{
  "model": "image captioner",
  "dataset": "regions of photos with short descriptions (Visual Genome)",
  "train_examples": 203450,
  "image_size": 64,
  "crop_scale_min": 1,
  "horizontal_flip": true,
  "translate": 0.06,
  "tokenizer": "word",
  "vocab_size": 6471,
  "encoder_arch": "resnet",
  "encoder_norm": "batchnorm",
  "encoder_activation": "gelu",
  "encoder_channel_attention": "eca",
  "encoder_depths": [2, 5, 2],
  "encoder_kernel_size": 3,
  "encoder_stem": "deep",
  "encoder_avg_pool_shortcut": true,
  "encoder_widths": [80, 160, 320],
  "fusion": "prefix",
  "label_smoothing": 0.05,
  "decoder_width": 256,
  "decoder_layers": 7,
  "decoder_norm": "layernorm",
  "decoder_norm_position": "pre",
  "decoder_activation": "gelu_tanh",
  "decoder_mlp_ratio": 2,
  "decoder_head_dim": 32,
  "decoder_fused_qkv": false,
  "decoder_bias": "none",
  "decoder_qk_norm": false,
  "decoder_layer_scale_init": 1.0,
  "decoder_parallel_block": false,
  "decoder_dropout": 0.1,
  "decoder_inner_norm": false,
  "decoder_positions": "rope",
  "decoder_prefix_bidirectional": false,
  "decoder_connector": "mlp",
  "decoder_tie_embeddings": false,
  "init": "torch_default",
  "residual_init": "none",
  "optimizer": "muon",
  "muon_scale": "match_rms_adamw",
  "learning_rate": 0.0016,
  "momentum": 0.95,
  "nesterov": false,
  "orthogonalizer": "polar_express",
  "adamw_lr_other_params": 0.0014,
  "max_grad_norm": 0.5,
  "l1_shrink": 0.003,
  "max_steps": 6200,
  "batch_size": 128,
  "epochs": 3.9,
  "lr_schedule": "step",
  "warmup_steps": 310,
  "weight_decay": 0.2,
  "adamw_weight_decay_other_params": 0
}
Rows from block 2 of the image encoder, named by matrix and row number. Rows with one number belong to one channel. Each number is 500 + 50 x the weight over its row's rms, rounded and kept within 0 to 999. All counts start at 0. Numbers have three digits each. After the name is the row's rms in percent of the matrix's.
# convs0: first 3x3 conv, stride 2 (encoder.blocks.2.convs.0.weight, 160x80x3x3), inputs 0-13, a 3x3 kernel for each
# convs1: second 3x3 conv (encoder.blocks.2.convs.1.weight, 160x160x3x3, transposed), outputs 0-13, a 3x3 kernel for each
convs0.19 100:459412559518500509423533478463487516496490459456471467428510503497523538468500543558649547563537503682680551459454564486477406433449443549572499560492522448547562519470462528519496532517486436534484650620479511594454476479584437455453544490483497537520511501496496535535567610532590535514515490471497491457566533538522506550435427404518439491649508528528495546483423470525446498
convs1.19 102:606599553507485521527475560392466442475510506535540493540580496519481473452409437467448442460471469465451453555569551526472580507522623572599594543503491569516489532498481550499454546504449544494467588452486543471504417484517466458344510410511495465488476490468492525578468520530453461436516493519413430462484440478474387500490515507510528553531494483518550480466507524515458514
convs0.20 101:483558505494477502472450481451577501575516513540482484561580553602511463563496523422524501432411445457453520575499488547501458493466367434520444499521480450502517562574564565586605586572459514487445461520597600631580591500450396512461441476445481521579564531570437488538524457356446466390393447442503475385540510445489565527502533497480515541480511516427400596538509562564531502
convs1.20 104:464439474578537464444605607473476457530536450494489521466525567519498444486507474487589537497546502435451444500494397535541470552505543503511499576523612497487468395458472531620666476486633458468539503447623518602693466512497477605562595558550408465440456470478361448476557530421593624536496540509477446497501482508538459456556444459500547513448590448433424469490554546543566607
convs0.21 095:653537489501519461565517470581542522550580550513553482583450491489447462479444410537395316441427330515446543616571412565497481533538493457478504475513557499559633532464470414438501498576554598526491532482406600528494574500477540491505562512554515495515534468512487465543493533528480512523451493507479513410475560490596570524519414454533506480562525521487460447541498483461456458
convs1.21 098:429474468394455485479483512556480540523514429505587440556469544574510465576543474565537549540545593581506499440468509444492504513514531542492509423459409439444421504526518487496452537502558487493460524466395528452491540556507578528558520494516532446494502510520480450476428409500436409485473512530396420441497404417511510427474520532433486501456497503495482464511511497446515493
convs0.22 104:535490464515516502423507574360485465398468508482428490467492518508467537433528503489529485476491528463479538538454465533522473606505520464485459481527552506500458494562518479488536494487478428476510470484511359437627543472475538525463469558460515453496565443458535414449492515412490577444558659516497551490535601514543534471448469433480471570414488536513459445488521397406507454
convs1.22 103:501499511536532524511507462512466513564476450494498402524556560505493565544480555529579493498426487429459433494447505546483417490485467453430468496485504460484478463421474502492445580512528504567503499629470517474457512498569499502520520466433477520536539518524464483438518477476542472539488475495504565498543502521466511496415528495418557512490491493485461483481444470487533501
convs0.23 104:602530469476470441531500608624471533588492468476449507521481479438466544468511532465433472476510428593530432554447472492461512444421459438493488453520469609544417434504504527529502497505455556487420487433454527619622529593459585451372496439415447493475459530524518483489509507509524501495520554508424499584516500624512519456537460468503507494425508453547512507510473451501488379
convs1.23 096:560520519453530536488576524549484414465557461404542495525502496544476506497534525565642566465617594391503608519538509505553621512432538544507463487489499471511550497528509589625551503535501506496529495448477405440540551530587559563509527566549516513417494375427521528521470472481440497478439470494517539529530496507508537555495537477622535475519452528576517530507464516435534502
convs0.24 098:538499521483484490466497448543484476497453495490479521459442476502507464533533538501474376543489460499519498567506505568573524587505477444499515499497477537557486509517527544528456504552528361434506475575584559527515478479354423470473426470500500547531527573621488575539509430403472444468536447490461407515428564451501461471526592504530531495514491447474440499486494473588587575
convs1.24 088:404404405443430396471510462481562399508568457474438515480476606536574539551582540489463479530550506454465490501488498430470411466492498515484454510443471387448399431503427500487389465535535474524524519515495501450481562543490482478530459457457473557488448533602467559546385426434509475497459480474478410447477343438448439535489402525513454487527514472462437468481431477430457449
convs0.25 101:449441468478445501514562572531456500496430488477464505417460450433389461516530510617551511489538501477516574543455422448465501477507504513523558527556526580540419492471429486460445579496470487585442542483401477471509549503447452489499468523633514525502508511503530555482541468477464473521487501597526493529549522440518487503485486499465515470542475588571558536549544527467490584
convs1.25 107:473431510523470476452526447445622539474615516589411490510489541460454482502455519502535513472467490447455430467543583514551506483463501485451534437439486442422432471489508543502476521479529505636610566572485509423512605550555495445506450520493614581506527492506595536597459548518513496527485508505484408513457453504450446441510470457555584502488493459623521502605469481528513475
convs0.26 101:476537532491456548539491526546491519448493453504487490506495511428413439431475481568622502526550524494487407419460461496528499417488569502508475502574422525527509629660551565553538420440447485530526393434460415461462497461439569487489452477495496464487475486507451517528440460472423449560508541600473525517477507553470494471599501567489459472410445419597615541521545471391478509
convs1.26 102:503443464495535442627502479445516507508481437539495551492535514474504544473534485374477476411472471411442471485520569433482462485490464535483572467550470522481499469531542589491500516494446562525528606493523495530505535413535439630574559616419501399506434449516469416495481512511598559536535506493463407399370445442472397467483509473433504597382441506480472507441468473487508462
convs0.27 104:460547490537547495501626603497411485432477532491472530447507513492510576518472466507509472464532500502623618515562449480548530417495493459516544526552461516559539484491632512546592496461462530533581470429564522514506442493449531581494473553488513493523488525493475523509516586533526642590456568519488505475495490462479583483409460412447489447382552453449408502448478476463497408
convs1.27 105:477459529441407482447397472503520585481575520544497551454540523484496489505477522385432483494456469410501414570501519406485518446522543524516527505473386475482424521503556533562499556489477470492519471465482498507427304396471425459451438399313486502538413490501456510520467505505509473504562492504506470432451442465506490481545624602583622532600617524494519513555459478553488471
convs0.28 098:463468551520510559501482492473484475429480504336409496509458483469526503514459536667580485526482477553601625501423480541462478454528455489470467532531537548492461465547495516592486495516401492464415508522470486437385427490549509503553476512466461481483503511485498502459466469535491475543499491499454472470547539497489420453474420476514491548466483460455497402501555537521578501
convs1.28 106:507456500469426454548461483466426593616476451560497425505556561434501475464538460381492507454544527449508407493550584438528536506465511511531558573566505534525502533525577486535517464492517525608540576509479551524461430426560576653540503425398474413507485428487518380500466492541611672631504534502456432466431381495466321474580508539496513586493485550425460520436428453457449416
convs0.29 104:472476508530440444483463494466359421538484493531517492532552570495495504461493485576621592619614536520545554464525481440502508480475472530535488503532629418444491475485424531566552528592580436439440396415482410467452548522481583541534504469458578545541495520523429475496512566534592562579445505435498496495461439485488502448501561529431495477484451508446421517549460430579501446
convs1.29 102:512526474537452441535473476447520549486489492522514496439477514498483433466517504519436385494515430489405474469527441494558470559556544530486478484463463546514489564506452435453460471477432589527419570504474585592598474558489418534453533504459522644540533476506491438495464520489558542498453468494485520507476489437544539499499495570511574516505479488508490472512469465491514450
convs0.30 104:519544395460489479501555540501497473560525546574512453487532520504477475489562520519443527498480450499463455488527542518531509519560522491524450464505431584493427477567547547521503549519485427545434622588422494486481453553490541500479476499511484533386507474429496511518421505492471517443542496465479452485499475652630641443330520417445430467482576523503471502472447508460481431
convs1.30 095:431531562596535522481482596472578466480529506502447598520480465501479502539519547545601511542600496434476488491552537477511522425451498517540514463487436410493477492471503506543583459476514516425472509501343557531463450537451497457523552597580560500484484471452461493596523501571483471544487418521470524450469489494506500466620492523485452488488519508538588506483477559506486526
convs0.31 098:443415540480504457541480486521404528540444521593561528472522561451457505472481497498492512414493406480451496453460475422481440508523457452389511542460454518522565500495459454583489462523547459487480499553477533443490505663537536570491571522417491522487494492526507499503493522560442499532498485487466508488442460476480480495489447507508453424584408527426444440484549445511543468
convs1.31 097:500469509495593549554515540513571569461393478469495413502478448507471514497524504471548568487559586459447492553495549460522490458540538535497453452449495479540515547514494493382360424423408509516557385435467481594465416347520506554517516471373537480495486525518582532506507505529467530504513526536482423523532481480528485494654542515487565564581617536481470474526434532615481472
convs0.32 103:512490527519591478481542429485532493541474500522445527530487549536590526488551475470441466473378430471463535497521513594503542587507453518465513487543629532498543529495480496465478491545568577557499499419440512482389473444426499474486502467489417507500389498484458495485520421409500411452524497461533543398526500495557462511477538457503511478431544532543521642509401523493417498
convs1.32 114:485543581463467510438435480507537495576533508593535490362395500437455518429496524454456507545486498549483489587591553579692591514551567526527538520524488512487486462504450439445526457557512506529495456434501508416482438422548553561498497491531415447440517502506606503488569527527451449475462419416501499501446476450460532599551461482491499481516541523513454510488507491519462446
convs0.33 101:476549467437550575432455478509471504453478470487535479510480462504500471472470579500527536509471439503515454556616512510542517560584516566536465492512472533485544561555457601529440509406451455418428475475459424572499538503628446449462432489375467500525463434480445443497482505508471528526446576480520477482482452579459541446499490495452462483419515461505523518514566473529498499
convs1.33 101:496498543474454468607516542487526521539511551574457542466522502440559514483548556454619527527518536437494496500531549492519471482488501510493465470540463516523419487454516491518626486525506512472523599537490508474535408391600511648580471556373531556452445472464444458467488531533539523540511521555509487471445509523540506517507527486603557502521559570485518523488463498452461421
convs0.34 097:608482512469576491571508492498455491479395462494480457511441427474511505501534467518584494403426495511468423446527439495498503591542488501474453514432500489515567548548551560511500436438418520520526536616618602544511510415432405490413430404548520496535537533552526517498472513432502589477534504421596562579511560576492481487514490597517441523491484455510487519529511493471463498
convs1.34 095:475532540559610466486531500593622480476603499400511498475526631522504534439475488476576560518526505461495446457561532501511450385458490481454482445532470470521543486454517575565633548537559516498555573458524488479556570519519473554540558529488530495470496481441444511487409416386474441465461525530472494522430463427490474492520572493561507451437499477453431402497540463519541573
convs0.35 102:575480472499502495529460495423504485438468581429461472471435528479515504500548479485463539507484383528502476624558405559581404567549436433447497454415477502473510466469453488491456525500522432435549513497477513595458530494466527497474426534516534443511480500503499497524516535508494555479453544476604491523518498444498529454493546453497472432520450472496530453466496438490504454
convs1.35 114:382424415423420374464400529536470398483528489453491558584531495561474514555483495436529430518516462511505461486509548447439471456492432517485492523416470519413451463498456473491536453548504508476512582524571542491576489553504514602521522483447544501564515504581527444521506515537484492483500526471594519570620489509654518515560564613518490518564495499442475489526445536512428457
convs0.36 101:477519645419560548501491464535484490626469478525481503550441454472423459475425505486553514530516451532563487518499540445512401412513426525503422609499434491491447487461424502537541521548494577500539516523514538585463473586590493561469544408602546509488511524508522518568424456486413467542498599578524522521552486500415441574432379508503460542492472479434370438467424427470434424
convs1.36 096:456529556505477547432455472457486441465571545411525498511463475493485416466466441555514505583521536506570492392516554437569562409568586424476517448527488471465415472508504486545508531530539513516497552570415429447391495469560474525431498494502552436572588518536513497560463337461387436530416487471484535524584544542528462462541496380503593463480647466527504500592598503533505470
convs0.37 102:581618502498593473504553522579528487493457434514469432501541549484499473490526427412426559454493528415501490433468504507506432524509498485503469463485456445403427494514602521527552597520463445485531494520542467457472494568481493571559510622507458510534531598540559528476501519482470493492432458461508423474477430501479418373520520509432465503456535558556568506558534527551526498
convs1.37 097:416533538508466580498458478565489495475522500374503442492486487458462516455406422477508516494430445525513418438406453442478513541570537450409389462428505408487379445495593419501468519490502559481471504496450505543515514551445524533477417413508419452473485446469475575431467515531531532472492442382548515468550508450502487437468539453444455527551560527498410462546472494558504543
convs0.38 101:415522432501496469409462444597509516627529524595500514524516539583556550422520584537525533472493597474444512483447507468454542442468481523560520521496478458471510573524477471518451441463475410452565490524503389546596595510487467513455484524501507473556487454468489454485523450434520481439504396413510500549533553472442504527472516491425515438452484446488442491532429450504462457
convs1.38 094:424458517505510496485447475483500459407477480458475489494458542454436540444472511546510403515530490556505578502507562487487509529476495536477490425408430360467449513542432493500476511498526404499524488584579500521543545429506525504526454548489450546485521549474466438402461459463577501416408399444579542514518522490510577597519517615494434504460456551551512564598521573481493485
convs0.39 095:496476533432507582417503562556529515496524527604529521466489483575504436499566479429483443530501505540523496486499576488450580545484604467528511486487466436532489465461451498537522453470537608620459560464441440488465534479611475557497487495535484521471426468508477527508469519499468475495494507590523469509541445524538510493439487485356493461447542451458500499456457480457437509
convs1.39 100:452455538398530540488541506441558543517474516548499406541542562550523509508413496528486494522509454566493521477430436420437454450443504500487519480448491460421484514613561565505575441455616491525477536492451567505475589433448585478496439454522423457471584492417514525483413459457412447495439389458527565544562604467546579493534439503505497455443454469541518478557560525433521554
convs0.40 102:389430526472501424480498463461607467453562487486473523508614592438473502433505429595607546527517519507590482470488503500463494508487454442455430590510535509513472487505486425492476412482444516467488426516488496513480513458501521483494488520440540534548481493488469472433506514514463476457467510449393390445364432513413504491468521414454467503449498454546518452524526480508537426
convs1.40 098:425525496423449449431501489557492488465515490364479513507435388517469453490526558489534456506379458500499443565623621527590540462663460449544456542515532589504455516491458474490485477480477504447473512562430548510560439460477466448459423453429493545500562518485551524462511443535455434482400402447490452506593466527669575568494534475478499432543479527479524471530512501454501453
convs0.41 100:450545520485459483468459468438431475510501435483485356501503603419455539501427451456536558420571600432489491451498613502559560570542534478514521485537500470533531501486506536534571486511546533547551434409543529568511483476484457459506468424479478463527437480555490502565419438492498505498492483457569547573387511495516499519460472483471464502533421495515562555447517556559517480
convs1.41 098:478423470437442437469478417449555474551497532591512477491406449511440540497379418635475473538494516531519503542501465440436484490472505524495504491410523434390466469532577488475447464442474489470503463465475454506456508453456538482492486499558457560493387446448501513496507530514480465451529523446504434421432457532439490520490477496466528487479608511500437474549450509583419452
convs0.42 101:384519453435462412338437445430483501411422495479438501439450489467482503516562504579674471488507589465512441515477510486476500497495542487442513502500523496488478589590555575584572545545530559688461533500514531485461574446488483488510520532590507517472465544496521576511485480553496461548502428493638630594540544533540501422524486555556539514564539567459479465462463468443492540
convs1.42 100:526506495568514490487443487485557469469497486453439464569606609625652584602583528476397457500476402467426495484585485524548497411488488498456395411435449443394465563544534446503545451465559541471499534386498470524514520476504535496558565549468547517526463449505495548465406518459494480461500515510479575537542535538573507565595583533568501507528624521449524524460524493526475467
convs0.43 098:473446486480497480501457542485467611504528594501546533522439422554578512542478435451476457483491512532558622518489515534472487463505523474505445430464478473476443564547496509453462506516579432457414478412411570498625463530470414522510497566544447428501482482566494492507479588575462574574459517557504457474468511511468480451420430394508473455475436502414483445489549494418497447
convs1.43 088:463513437534465534528493524530587435538553486485450519470489530442496495497526466433461474469459461431403427522484491431577510537536493520566477458509569429497543517486489488478533480539490505453503452401332495475371572525448389429587503665649560548503597579539407500460567504570550421439403361397476433573494516542520491566502510463510507443544468441535487434651452479545494532
convs0.44 104:454538474504455572476501612380497447493529479501484480414493508497551504442499534478482472470469447450576617449482511460498528534502487467449448474502489495503421506468441479456473462520550529551459507500473435507513516452469540549539509618529479490457450449409461483477571540426542487428483486424422552462484524531472513513500582499406479506526544528483515501399530530496497463
convs1.44 098:579586463589525577505500542493509518380514492443472444451523607465521472517553467542630557509470546495404463573567629564563575531549481467511477530451489550486482545469453446446455483494452429493536448460421513443525512518550506471510416600511487487491512451418513494462485561594465483542408391474432473542468502431453437467414480458548629420561497472547633579543464529503457479
convs0.45 101:504501461553548485514541488490547439494557478480477518472526452476457490497499533458370432586489397585565411457427492496499469431503459478560589471580488519543471423428474415467493458437424507511443495495594336420555408482471551440477573543465490486537438496529463503561497447506506467546461447488475551514625542595555482481475527533509514540456510477608565512502549484490516522
convs1.45 109:473502544397401438503448417523516476475499487478531514473481545534475467489514555537565617534521489524530476519569420496551511554547486502464484460448478505496503519501497519500531548564586497535591513437526449473603497511510444515474537548587590454545512486415497561495492506460552499480467488525448523521494438506475481536532477486507488431507399413594474555554511511447514478
convs0.46 102:483471404510504433590490452450548535554514518504478420440488552547490477556462477468498585597461490507605545480494410507527435482457400550484461562480493396471558530446475465511475463473500426419666426483486505533494556488571501512496538476550467468498509549483516537492466504476469513470531515465510575555455457503549524400537499406563586495557549550476534510467430510409492457
convs1.46 091:530489494513525533456549504620541526407500502438532400578466442619462549521501492579526468513474454598475518485478579473435478454627482549586414482454487552485492576527507498435441466501419522477512524409495521573541511536501499425546435562530484560569566579578524558482470490516471444464526472530523534611529479509524529492518502562550477471581534567490512497527440499575450531
convs0.47 096:531511441456472512502509604340479512424500515403448469472514501479435463479482515490514467437417538490510450557509516530503514637487559492528558475470476501507477552520584500502551554498504449513558495518374546569594464525549497567602479506600477476544494506484515537521468527596461501591431508541525523524480478515479425458418515507365505504451452439458469452466533559450488648
convs1.47 105:572560502552535619498527585446549467393425606476463597434493490447466517457465481531504584502494551529480485442455517462497461475543484505527510462456498518447519525530577492513496523533519441412439476507524518525525523551474515458447501483530484489452500550613482460451447477487522429453514474510524443447497422515440494476615451498500474521543501491555503554546481523608502476
convs0.48 106:443407340350385464569634682531513516542502558586527567544552514527546497475467500477520461448495628429504573500514582494505530514530528493467479572545536552493456481501492431488564542566610565511543499524428356486481412445482476465482489556532470526489554501518515486464459498484427539400479491490504550476651527478466396482493474402548501451459492462484469455466456458493501492
convs1.48 106:512538471622501459540500538499537527479540437476445411529505501538484466491470540537509497524600483455459511530564528472461528439500605447552537481525429460409444479506502474582597476525597516559513524481556511540504466663493595582511501518611477515475495487496605525574528606487425507456528429507553541538517488479501511498509443500512503539528531437563585491466457502556496473
convs0.49 101:459417438502583527474554455452512503568424529659482606500535576542532576501500537437432576393394502464452492394478569473468609538535560504504465527525454514456448531506560494453513477465559617599532484472474465472426464467642373480586402500551533553526547534492514455465494491527465522541505495478517580566550551482416467475483490495556486483560500499375494508451478509458502499
convs1.49 098:476432432439473490481443506493520467443588445481399567484528547509505512492484496447512605548555463493480439450474572431485486447474539547512414532444464535396451504462466438518583420537521493524532476536448528466497492496429506472529486576560534472450567508427507410490443493527433465423475467492469478493515429461483421474548576559561602521483495523373462489556463489516451585
convs0.50 101:528580429411591531635610528518526484519483498437421417456425496469466442405466453520562442448508502457438475432482455478513439460433463559450542576489569481460490519535474628530522509457418466472435430499433508445553499476415403541379406407393494491464457458466494528443526501429518560524533522505464439484514514506403478443487449520446442503525455479476446447401476386429389446
convs1.50 087:483457402414518542562545521521489535510470537554565511523528572480474492519504503489646555445528475478519482541526416576583623579544572574548476535590547468549491462605643622629635584542457455346440458463436420436489477473519567471494464516511521473437452418468491500419486510544518522498478500453492522578453545627481553641439492495469491550531541586529553525574555529483539506
convs0.51 096:538505401573470523496516498515478653507501569574502582479503592425541486483516514604707549556543671439387563504484487510491535456504445423494485454495526455416507473502469500508531463436492414579566472443473484463494513518467563556462607572450432514514452467566540483565531554449517499494491524552503501482496473426451425517500472518401438541443474553501485588490502441468497502
convs1.51 090:415442522512580559509491405449525474467546562453473429516480492502422447482483515542501508529476587471504570394429423415499441612559463488510499533550544535554466510514488407469477474480518516452494465422512501521485539512512488472431454379490516467420585579496563523450418475526445515514520475446474502441497473489567511495443487491560431515449456438519477458553463442632595488
convs0.52 102:447441513387482467448451535430483498541432485496504497501515478507555477504499470614545593542507458506543458407505471454425392389519446465489464624568400562565482521494541500543509477440459512477416438450522400395494507449468452488473387454439463486427455511438488523542478416480498488487501480482485648484551465505507516498628578567493501543460524570581498500619576486491502480
convs1.52 089:533423532401525481545423484464452540573491558544534484553556540529491478527560487457512443486518491535523514520514660546576592517522469508540606456463448451512534517579526529515428544509517618495500517498504565507476520391564405500509500423448497490505406505513522505525518499444491498506441435528487413464577469463551440449579532507508513554539518539537515375496504474571565505
convs0.53 098:551444409432480409474495474516454423548487511618513509514514562490525492465455465472595521386457335526610530451521519437471427509512505501538432596457546567590645463481446522499489484500497542487576424440498418463580495462437440412351497510457508529505543503590504565604414466363427459423466490513682496585583587535497506544477487501516641577531566564449479475531521493556598592
convs1.53 095:387502474478488444455514487569533500486439424502495401548542551580584523625672585486441506435541546506483550530608567517525502488579490458399465448425462557531538466567517562511447516515478510493491544535521555533530457554472606553515535448469450502527451545590576590545515518493515478493419470483518466520483461526434495576493414460481407426429480485466409487388344399362405446
convs0.54 103:590476551521553567463533500651521542574626533480496506536508467576474475548527472537586567432513501508491398510510483542511505530477477480516504502460450467470466496512591552518488649630505476560529534487488485510430554549481598487514543558467429494483460489487468514483507511529542504530463443487416479484473448462468429443427468483388450514403468519520436463473448404435444430
convs1.54 105:438466518512437531553577652547531483563564485485530508442470496440472459445422371458501529559457486533473413573462478556485456455458436485451481473495499582527454462430446419423406412437455501444477508442487519460459475461487480534450471529533508519477508512450542496363436468545381398497430382443601520461551496420548546500497520572492526523514564500509436531507423495437419509
convs0.55 099:582465516526545537515527496514513535488557483604497511463456481484479499559517469565555485535452470430513460470557503497494480500534430457497434496470489430567587466478430383400380441436409362495535471562551595537497485530433490561452656491370490488484505511506505528516475546473517522446465475446444451441433493385377480451525398458428433430458396490461486425478503457442522490
convs1.55 097:503490468462512430399486496466517474442533446415416450464493480448474492517493525552677545580655551486556469441548536505523525484519547540446492491530458514552518519496448523428541518460454547528539558467528584541573460507449490561498551534412485478461477538485442520557465548532483621588449559564507490520478459481483351417551574522500490534475408530461493517442485631521545611
convs0.56 095:478498505510555524499519461568506507531482508475468526495488475450439495446452521483446475499443410430441425601545555507492467412458498396436480476478514528567600486462471522553513461496489503509531530549550506532586475494412440449456464458426373397376404421478545538546514485528481445452439503507518502469556600508532504484484444553510481537517491522494490442473428414453439467
convs1.56 110:590603598622584503585539547475500543497510469506545466495523533550495493499507536527609564528517514433427487584558423513534501495506491418449407371409411430439447450468507508604588545575587420455556525388501557515608545479532516540508559539554524533413477461418384430548444466455468585493461497458505536534552589520528529517498504459620517517466539484590527512474489509485502443
convs0.57 101:525606465541590536573468438435512548446431521449457498497446460465477481398526523489514432483432472484439452490505471471484486462520501608516509555539484495515620510519474511543543487474420534654496580660491530554342561506500510513537426506579521534580525562509534549499472592500500590443546455458525503522554566488475541433523479487521460446488414490480422461544452481460483461
convs1.57 113:413444394501528397503524466490601442505640581478398588546493519491407516431435450493609565506593497531559489503559504549526532381482536476500494502523467470384424553493505546620547597477459487401496520388423481411426486504520473510491499494574518486396506409476539499646508528505481508539454510498486473536461489467490498509526520463495521444527473485531613562488583540570520627
convs0.58 102:473469488534411420575486479506540552562546522521582592486484495472484468606524528472515440503521482437454514544526499554536573447507571533519438529548548477474554485488437488499490496494491349470418438406387495392424496430474481468539466476374482517517486499510520526496458486463436443468486487470578561545583648567495495541459510424524568490429550440479559545471521527545485467
convs1.58 092:501621532502521509442406608521510516474400435541590486527641514565517508597534503511473493509520566508487485465535604518491511474573480503487503409352416550429491504439507409430420490455465513510508520487519556438500526484535441452448484440450535548572474517514521499499439561499499466461367426417500542581526498604555526527418425504418453387476422464426553497494419519408497413
convs0.59 100:514522501523626502503543526501455501492432487455465495519500465512505469533519470486495510406470424650651549583618526642550515665540514501487507593514480497526453530538551426409401466466474586583566479416396448517505419480395465454471499441447532491535523556581455506484549505511564463515509532457487471500483499460474487513456477470493519402539402471444497483461490449509498417
convs1.59 086:474490505481463504534478479462402566462494451442504464463507501551445436478429391448410456468441491432506547488497496538560548516617612459480512514588651477586526500472391524497454489514508527481351495441471492422483527444527502537416482428450493449496486529476533565541426467560376431443425528462417470475434506517488499491491471439522440468488507415546565582493554489496547424
convs0.60 100:468524476405502553526479497590533395567497508546499505587566502473579510536499616517513433558501423479471460517617522550553524498490391500517527539513514532516487583580524525531500533493485529492342494443413492478416536411482524501481541426557558520465585517480542472538520467481503479504541470484484421448503472500409457554535417472535442461511479499580524540522407450480408481
convs1.60 090:444392488467412454448499512432456523502413489540532499587462505539492515498507505464474455463482435465442426532540445491465473524501483570389432458410480497424457550530468610497419567520504536585557589521456489505576423416537483506515514520536544592504563536512516480518513479503498493520489458549479455499471461536483481558524548435457460487444452405562493472560508564535533535
convs0.61 106:449486466487476470514500471471495475525532532512503493560513574512500542456413498430482466517493521590607565527493530520493558527474536515479497455431485474486521466544524437422447486527571479408447422395368556521628528453485417438492473555611522555517482475459504521504547525506550508497441421453500530512484442477575504592506550547533587514458485442485484486500499490477491484
convs1.61 114:534490495400401429533508432411536505484388421515405419531524555530513480485504509456505463536570536504508517535548554515496539499578560489437472473428416491498484545601574557533559451487560604617600537582637543548551474465526521539519502461421571573574531524483578424417530575575500442473439447474545455501476455434518485476456444551442442537488512483478501489437433453416472468
convs0.62 100:526515467426550539577437532502430544476481464524466489491498555542454515497538499525551534489451536522446522524464489516483517449477538480402498486457501437421406530448438465490453510504464566565578588623533541716524465506486601535594563584527507476464483514449410536465470531422453570553465637630494474511512448446426443432426471446471415428485365411501524543559497523510438429
convs1.62 106:517517509528542553521514521435460478456422463499451344496517510423477513481438434402569533499541573527532500466504500437543554510570541468513528398491445405420395526551588495419430470409475576564424559560469508528445448449544504659600455469421517470506490444547533426439496496572504667659623520529490478429443467412507425398469526559419441594438410525497509489475480507482502524
convs0.63 100:446532517481531470477516476478495480521492497559504486482516473478447458505504522527607523537608533594555468537554519528497485557462472526514500543542531498506501457493442467493392505588460435473401467485474432576591488543561423548604495554492513497486505478483473438502496482430446439405400371473463506471485542478478482440498482532417441422463461491444483520511502497541559487
convs1.63 107:592555531515435489432507468391533489412475575453475445502470473434482424450416434510546587567504650541501534510465531444517470501470427477501480427446462442525438491455516461461530494406551464509442520505478435449439497542511517503486514572486479534574415510484548560458493558572559501544598547594380392459428396481436429502400469484426484522497520504497499507500495462586537485
convs0.64 098:478489488531500584500523479490478506536549538620489510512523533469446498498482512481476487436447481415402375551472532476505520448467503466410448465519550469440573514500575469469512538540496550506592470511500501501520457419596513482496490490490515516500519618538566634521450494471489443416435467461548510504517446493510504529522496497505494506483474589519556638553496555510504525
convs1.64 101:481500530495532552506537552563510428525527442540501526446445483519550540500505513517542502470473478497477468513456487498486480487535485466488530452499531448474438508550540483509516448448562534461429545490567471499504524534533489491527548481545528447431478461472479464477462434484466502495478516476557510484525554388425480424533517505537405479554499518569513543454538539507499547
convs0.65 092:639531510533479522484517483524482551518539502488512459475447514487441468468425471526425437611551581559479479474472547597483457531509527478404490486490527502513492538433452498473550555549507591556533460494525486553423553525512523498500515475579459540574484541513504517497538547544466493512499547553505521507549521536537546520512491455440510479556493505549532577522559646555492583
convs1.65 095:524556452546536495495486488530499502468489518538433489475466497536519485509490491519530510538568507479495513534599532485521422494534544419470423522453419502478385543502511591534560545516533527457539492416545558577559500458456536478477497513462522605599448510558487578473443512530496515434447462442488446457445436445520454526464466542498474507405512428541558539464550555524576496
convs0.66 097:548537511515436528542523525402425438421432418385499437468489538519503505439475497500427577487452518458505545494478512381417475389415509509559520475572462543522463553575537535511546514512446664553506674578559434534550490534516460434505478473510516547526500588516494548523428491483495429519504483467483558502465519524492505479463459522490505527466527501531476531503534527520510492
convs1.66 104:468504403359517533461525523431475478496502478500454534440473521485525593471475502546590579536614564501561500540581508553544511408491593472554531487504493493503445487508576482538577482477513535512456524489523499484546527536571480539548501573554528527459458478506479421536452415444517481499536527515573518477590562490500467468494491526455568500485527553577536494534485487483551503
convs0.67 100:488514470510530458455421489508494440554448457511527438519469501511488471480476526396457453514465472564545528448466477472455450548476492486460550427480563517602585520529558440507531552591526598444452542438461566541500385373449424352476472436438559553529530552569579561539465433477397474528515511517534516573555495467561558521445485568515484532515491533486462447469471453479469426
convs1.67 105:467523496485452499506557428478530493457513453513479475495500596555543521514514514519466518509540539493511542596630594519502591509487551427455416557505487523486532505475478514485506533504549503530558453386492507464512618503458510440572457443492527575502520600575495572578466478445507423492481453454479494529456491580438472544453458463502580536473541529511502481474543497443449486
convs0.68 097:485443504507519519468531517521555491496550416524525457535502480534476437499453487495487542387440498410475442511549555485473496486435515426444436525514452567522500545575530536586520577508496498441427423475502457449549444517495510519523519573506469540497503618442574519452476424503441389454476403430474510486519519552479553537452531438444503535523623523494539529544474487616576516
convs1.68 099:530491534545492489552523491589512542578560515575554517419449452401491471460436443530499465540531499547565529500546555541518627520513582532420412500516477538527492485516511486452436482520504469494408555601494522519494450430500552533544522486466530478456536420454551477516436506450479528476468508498552464479551437416491402440484511467492508541474522499557480425584479486531478475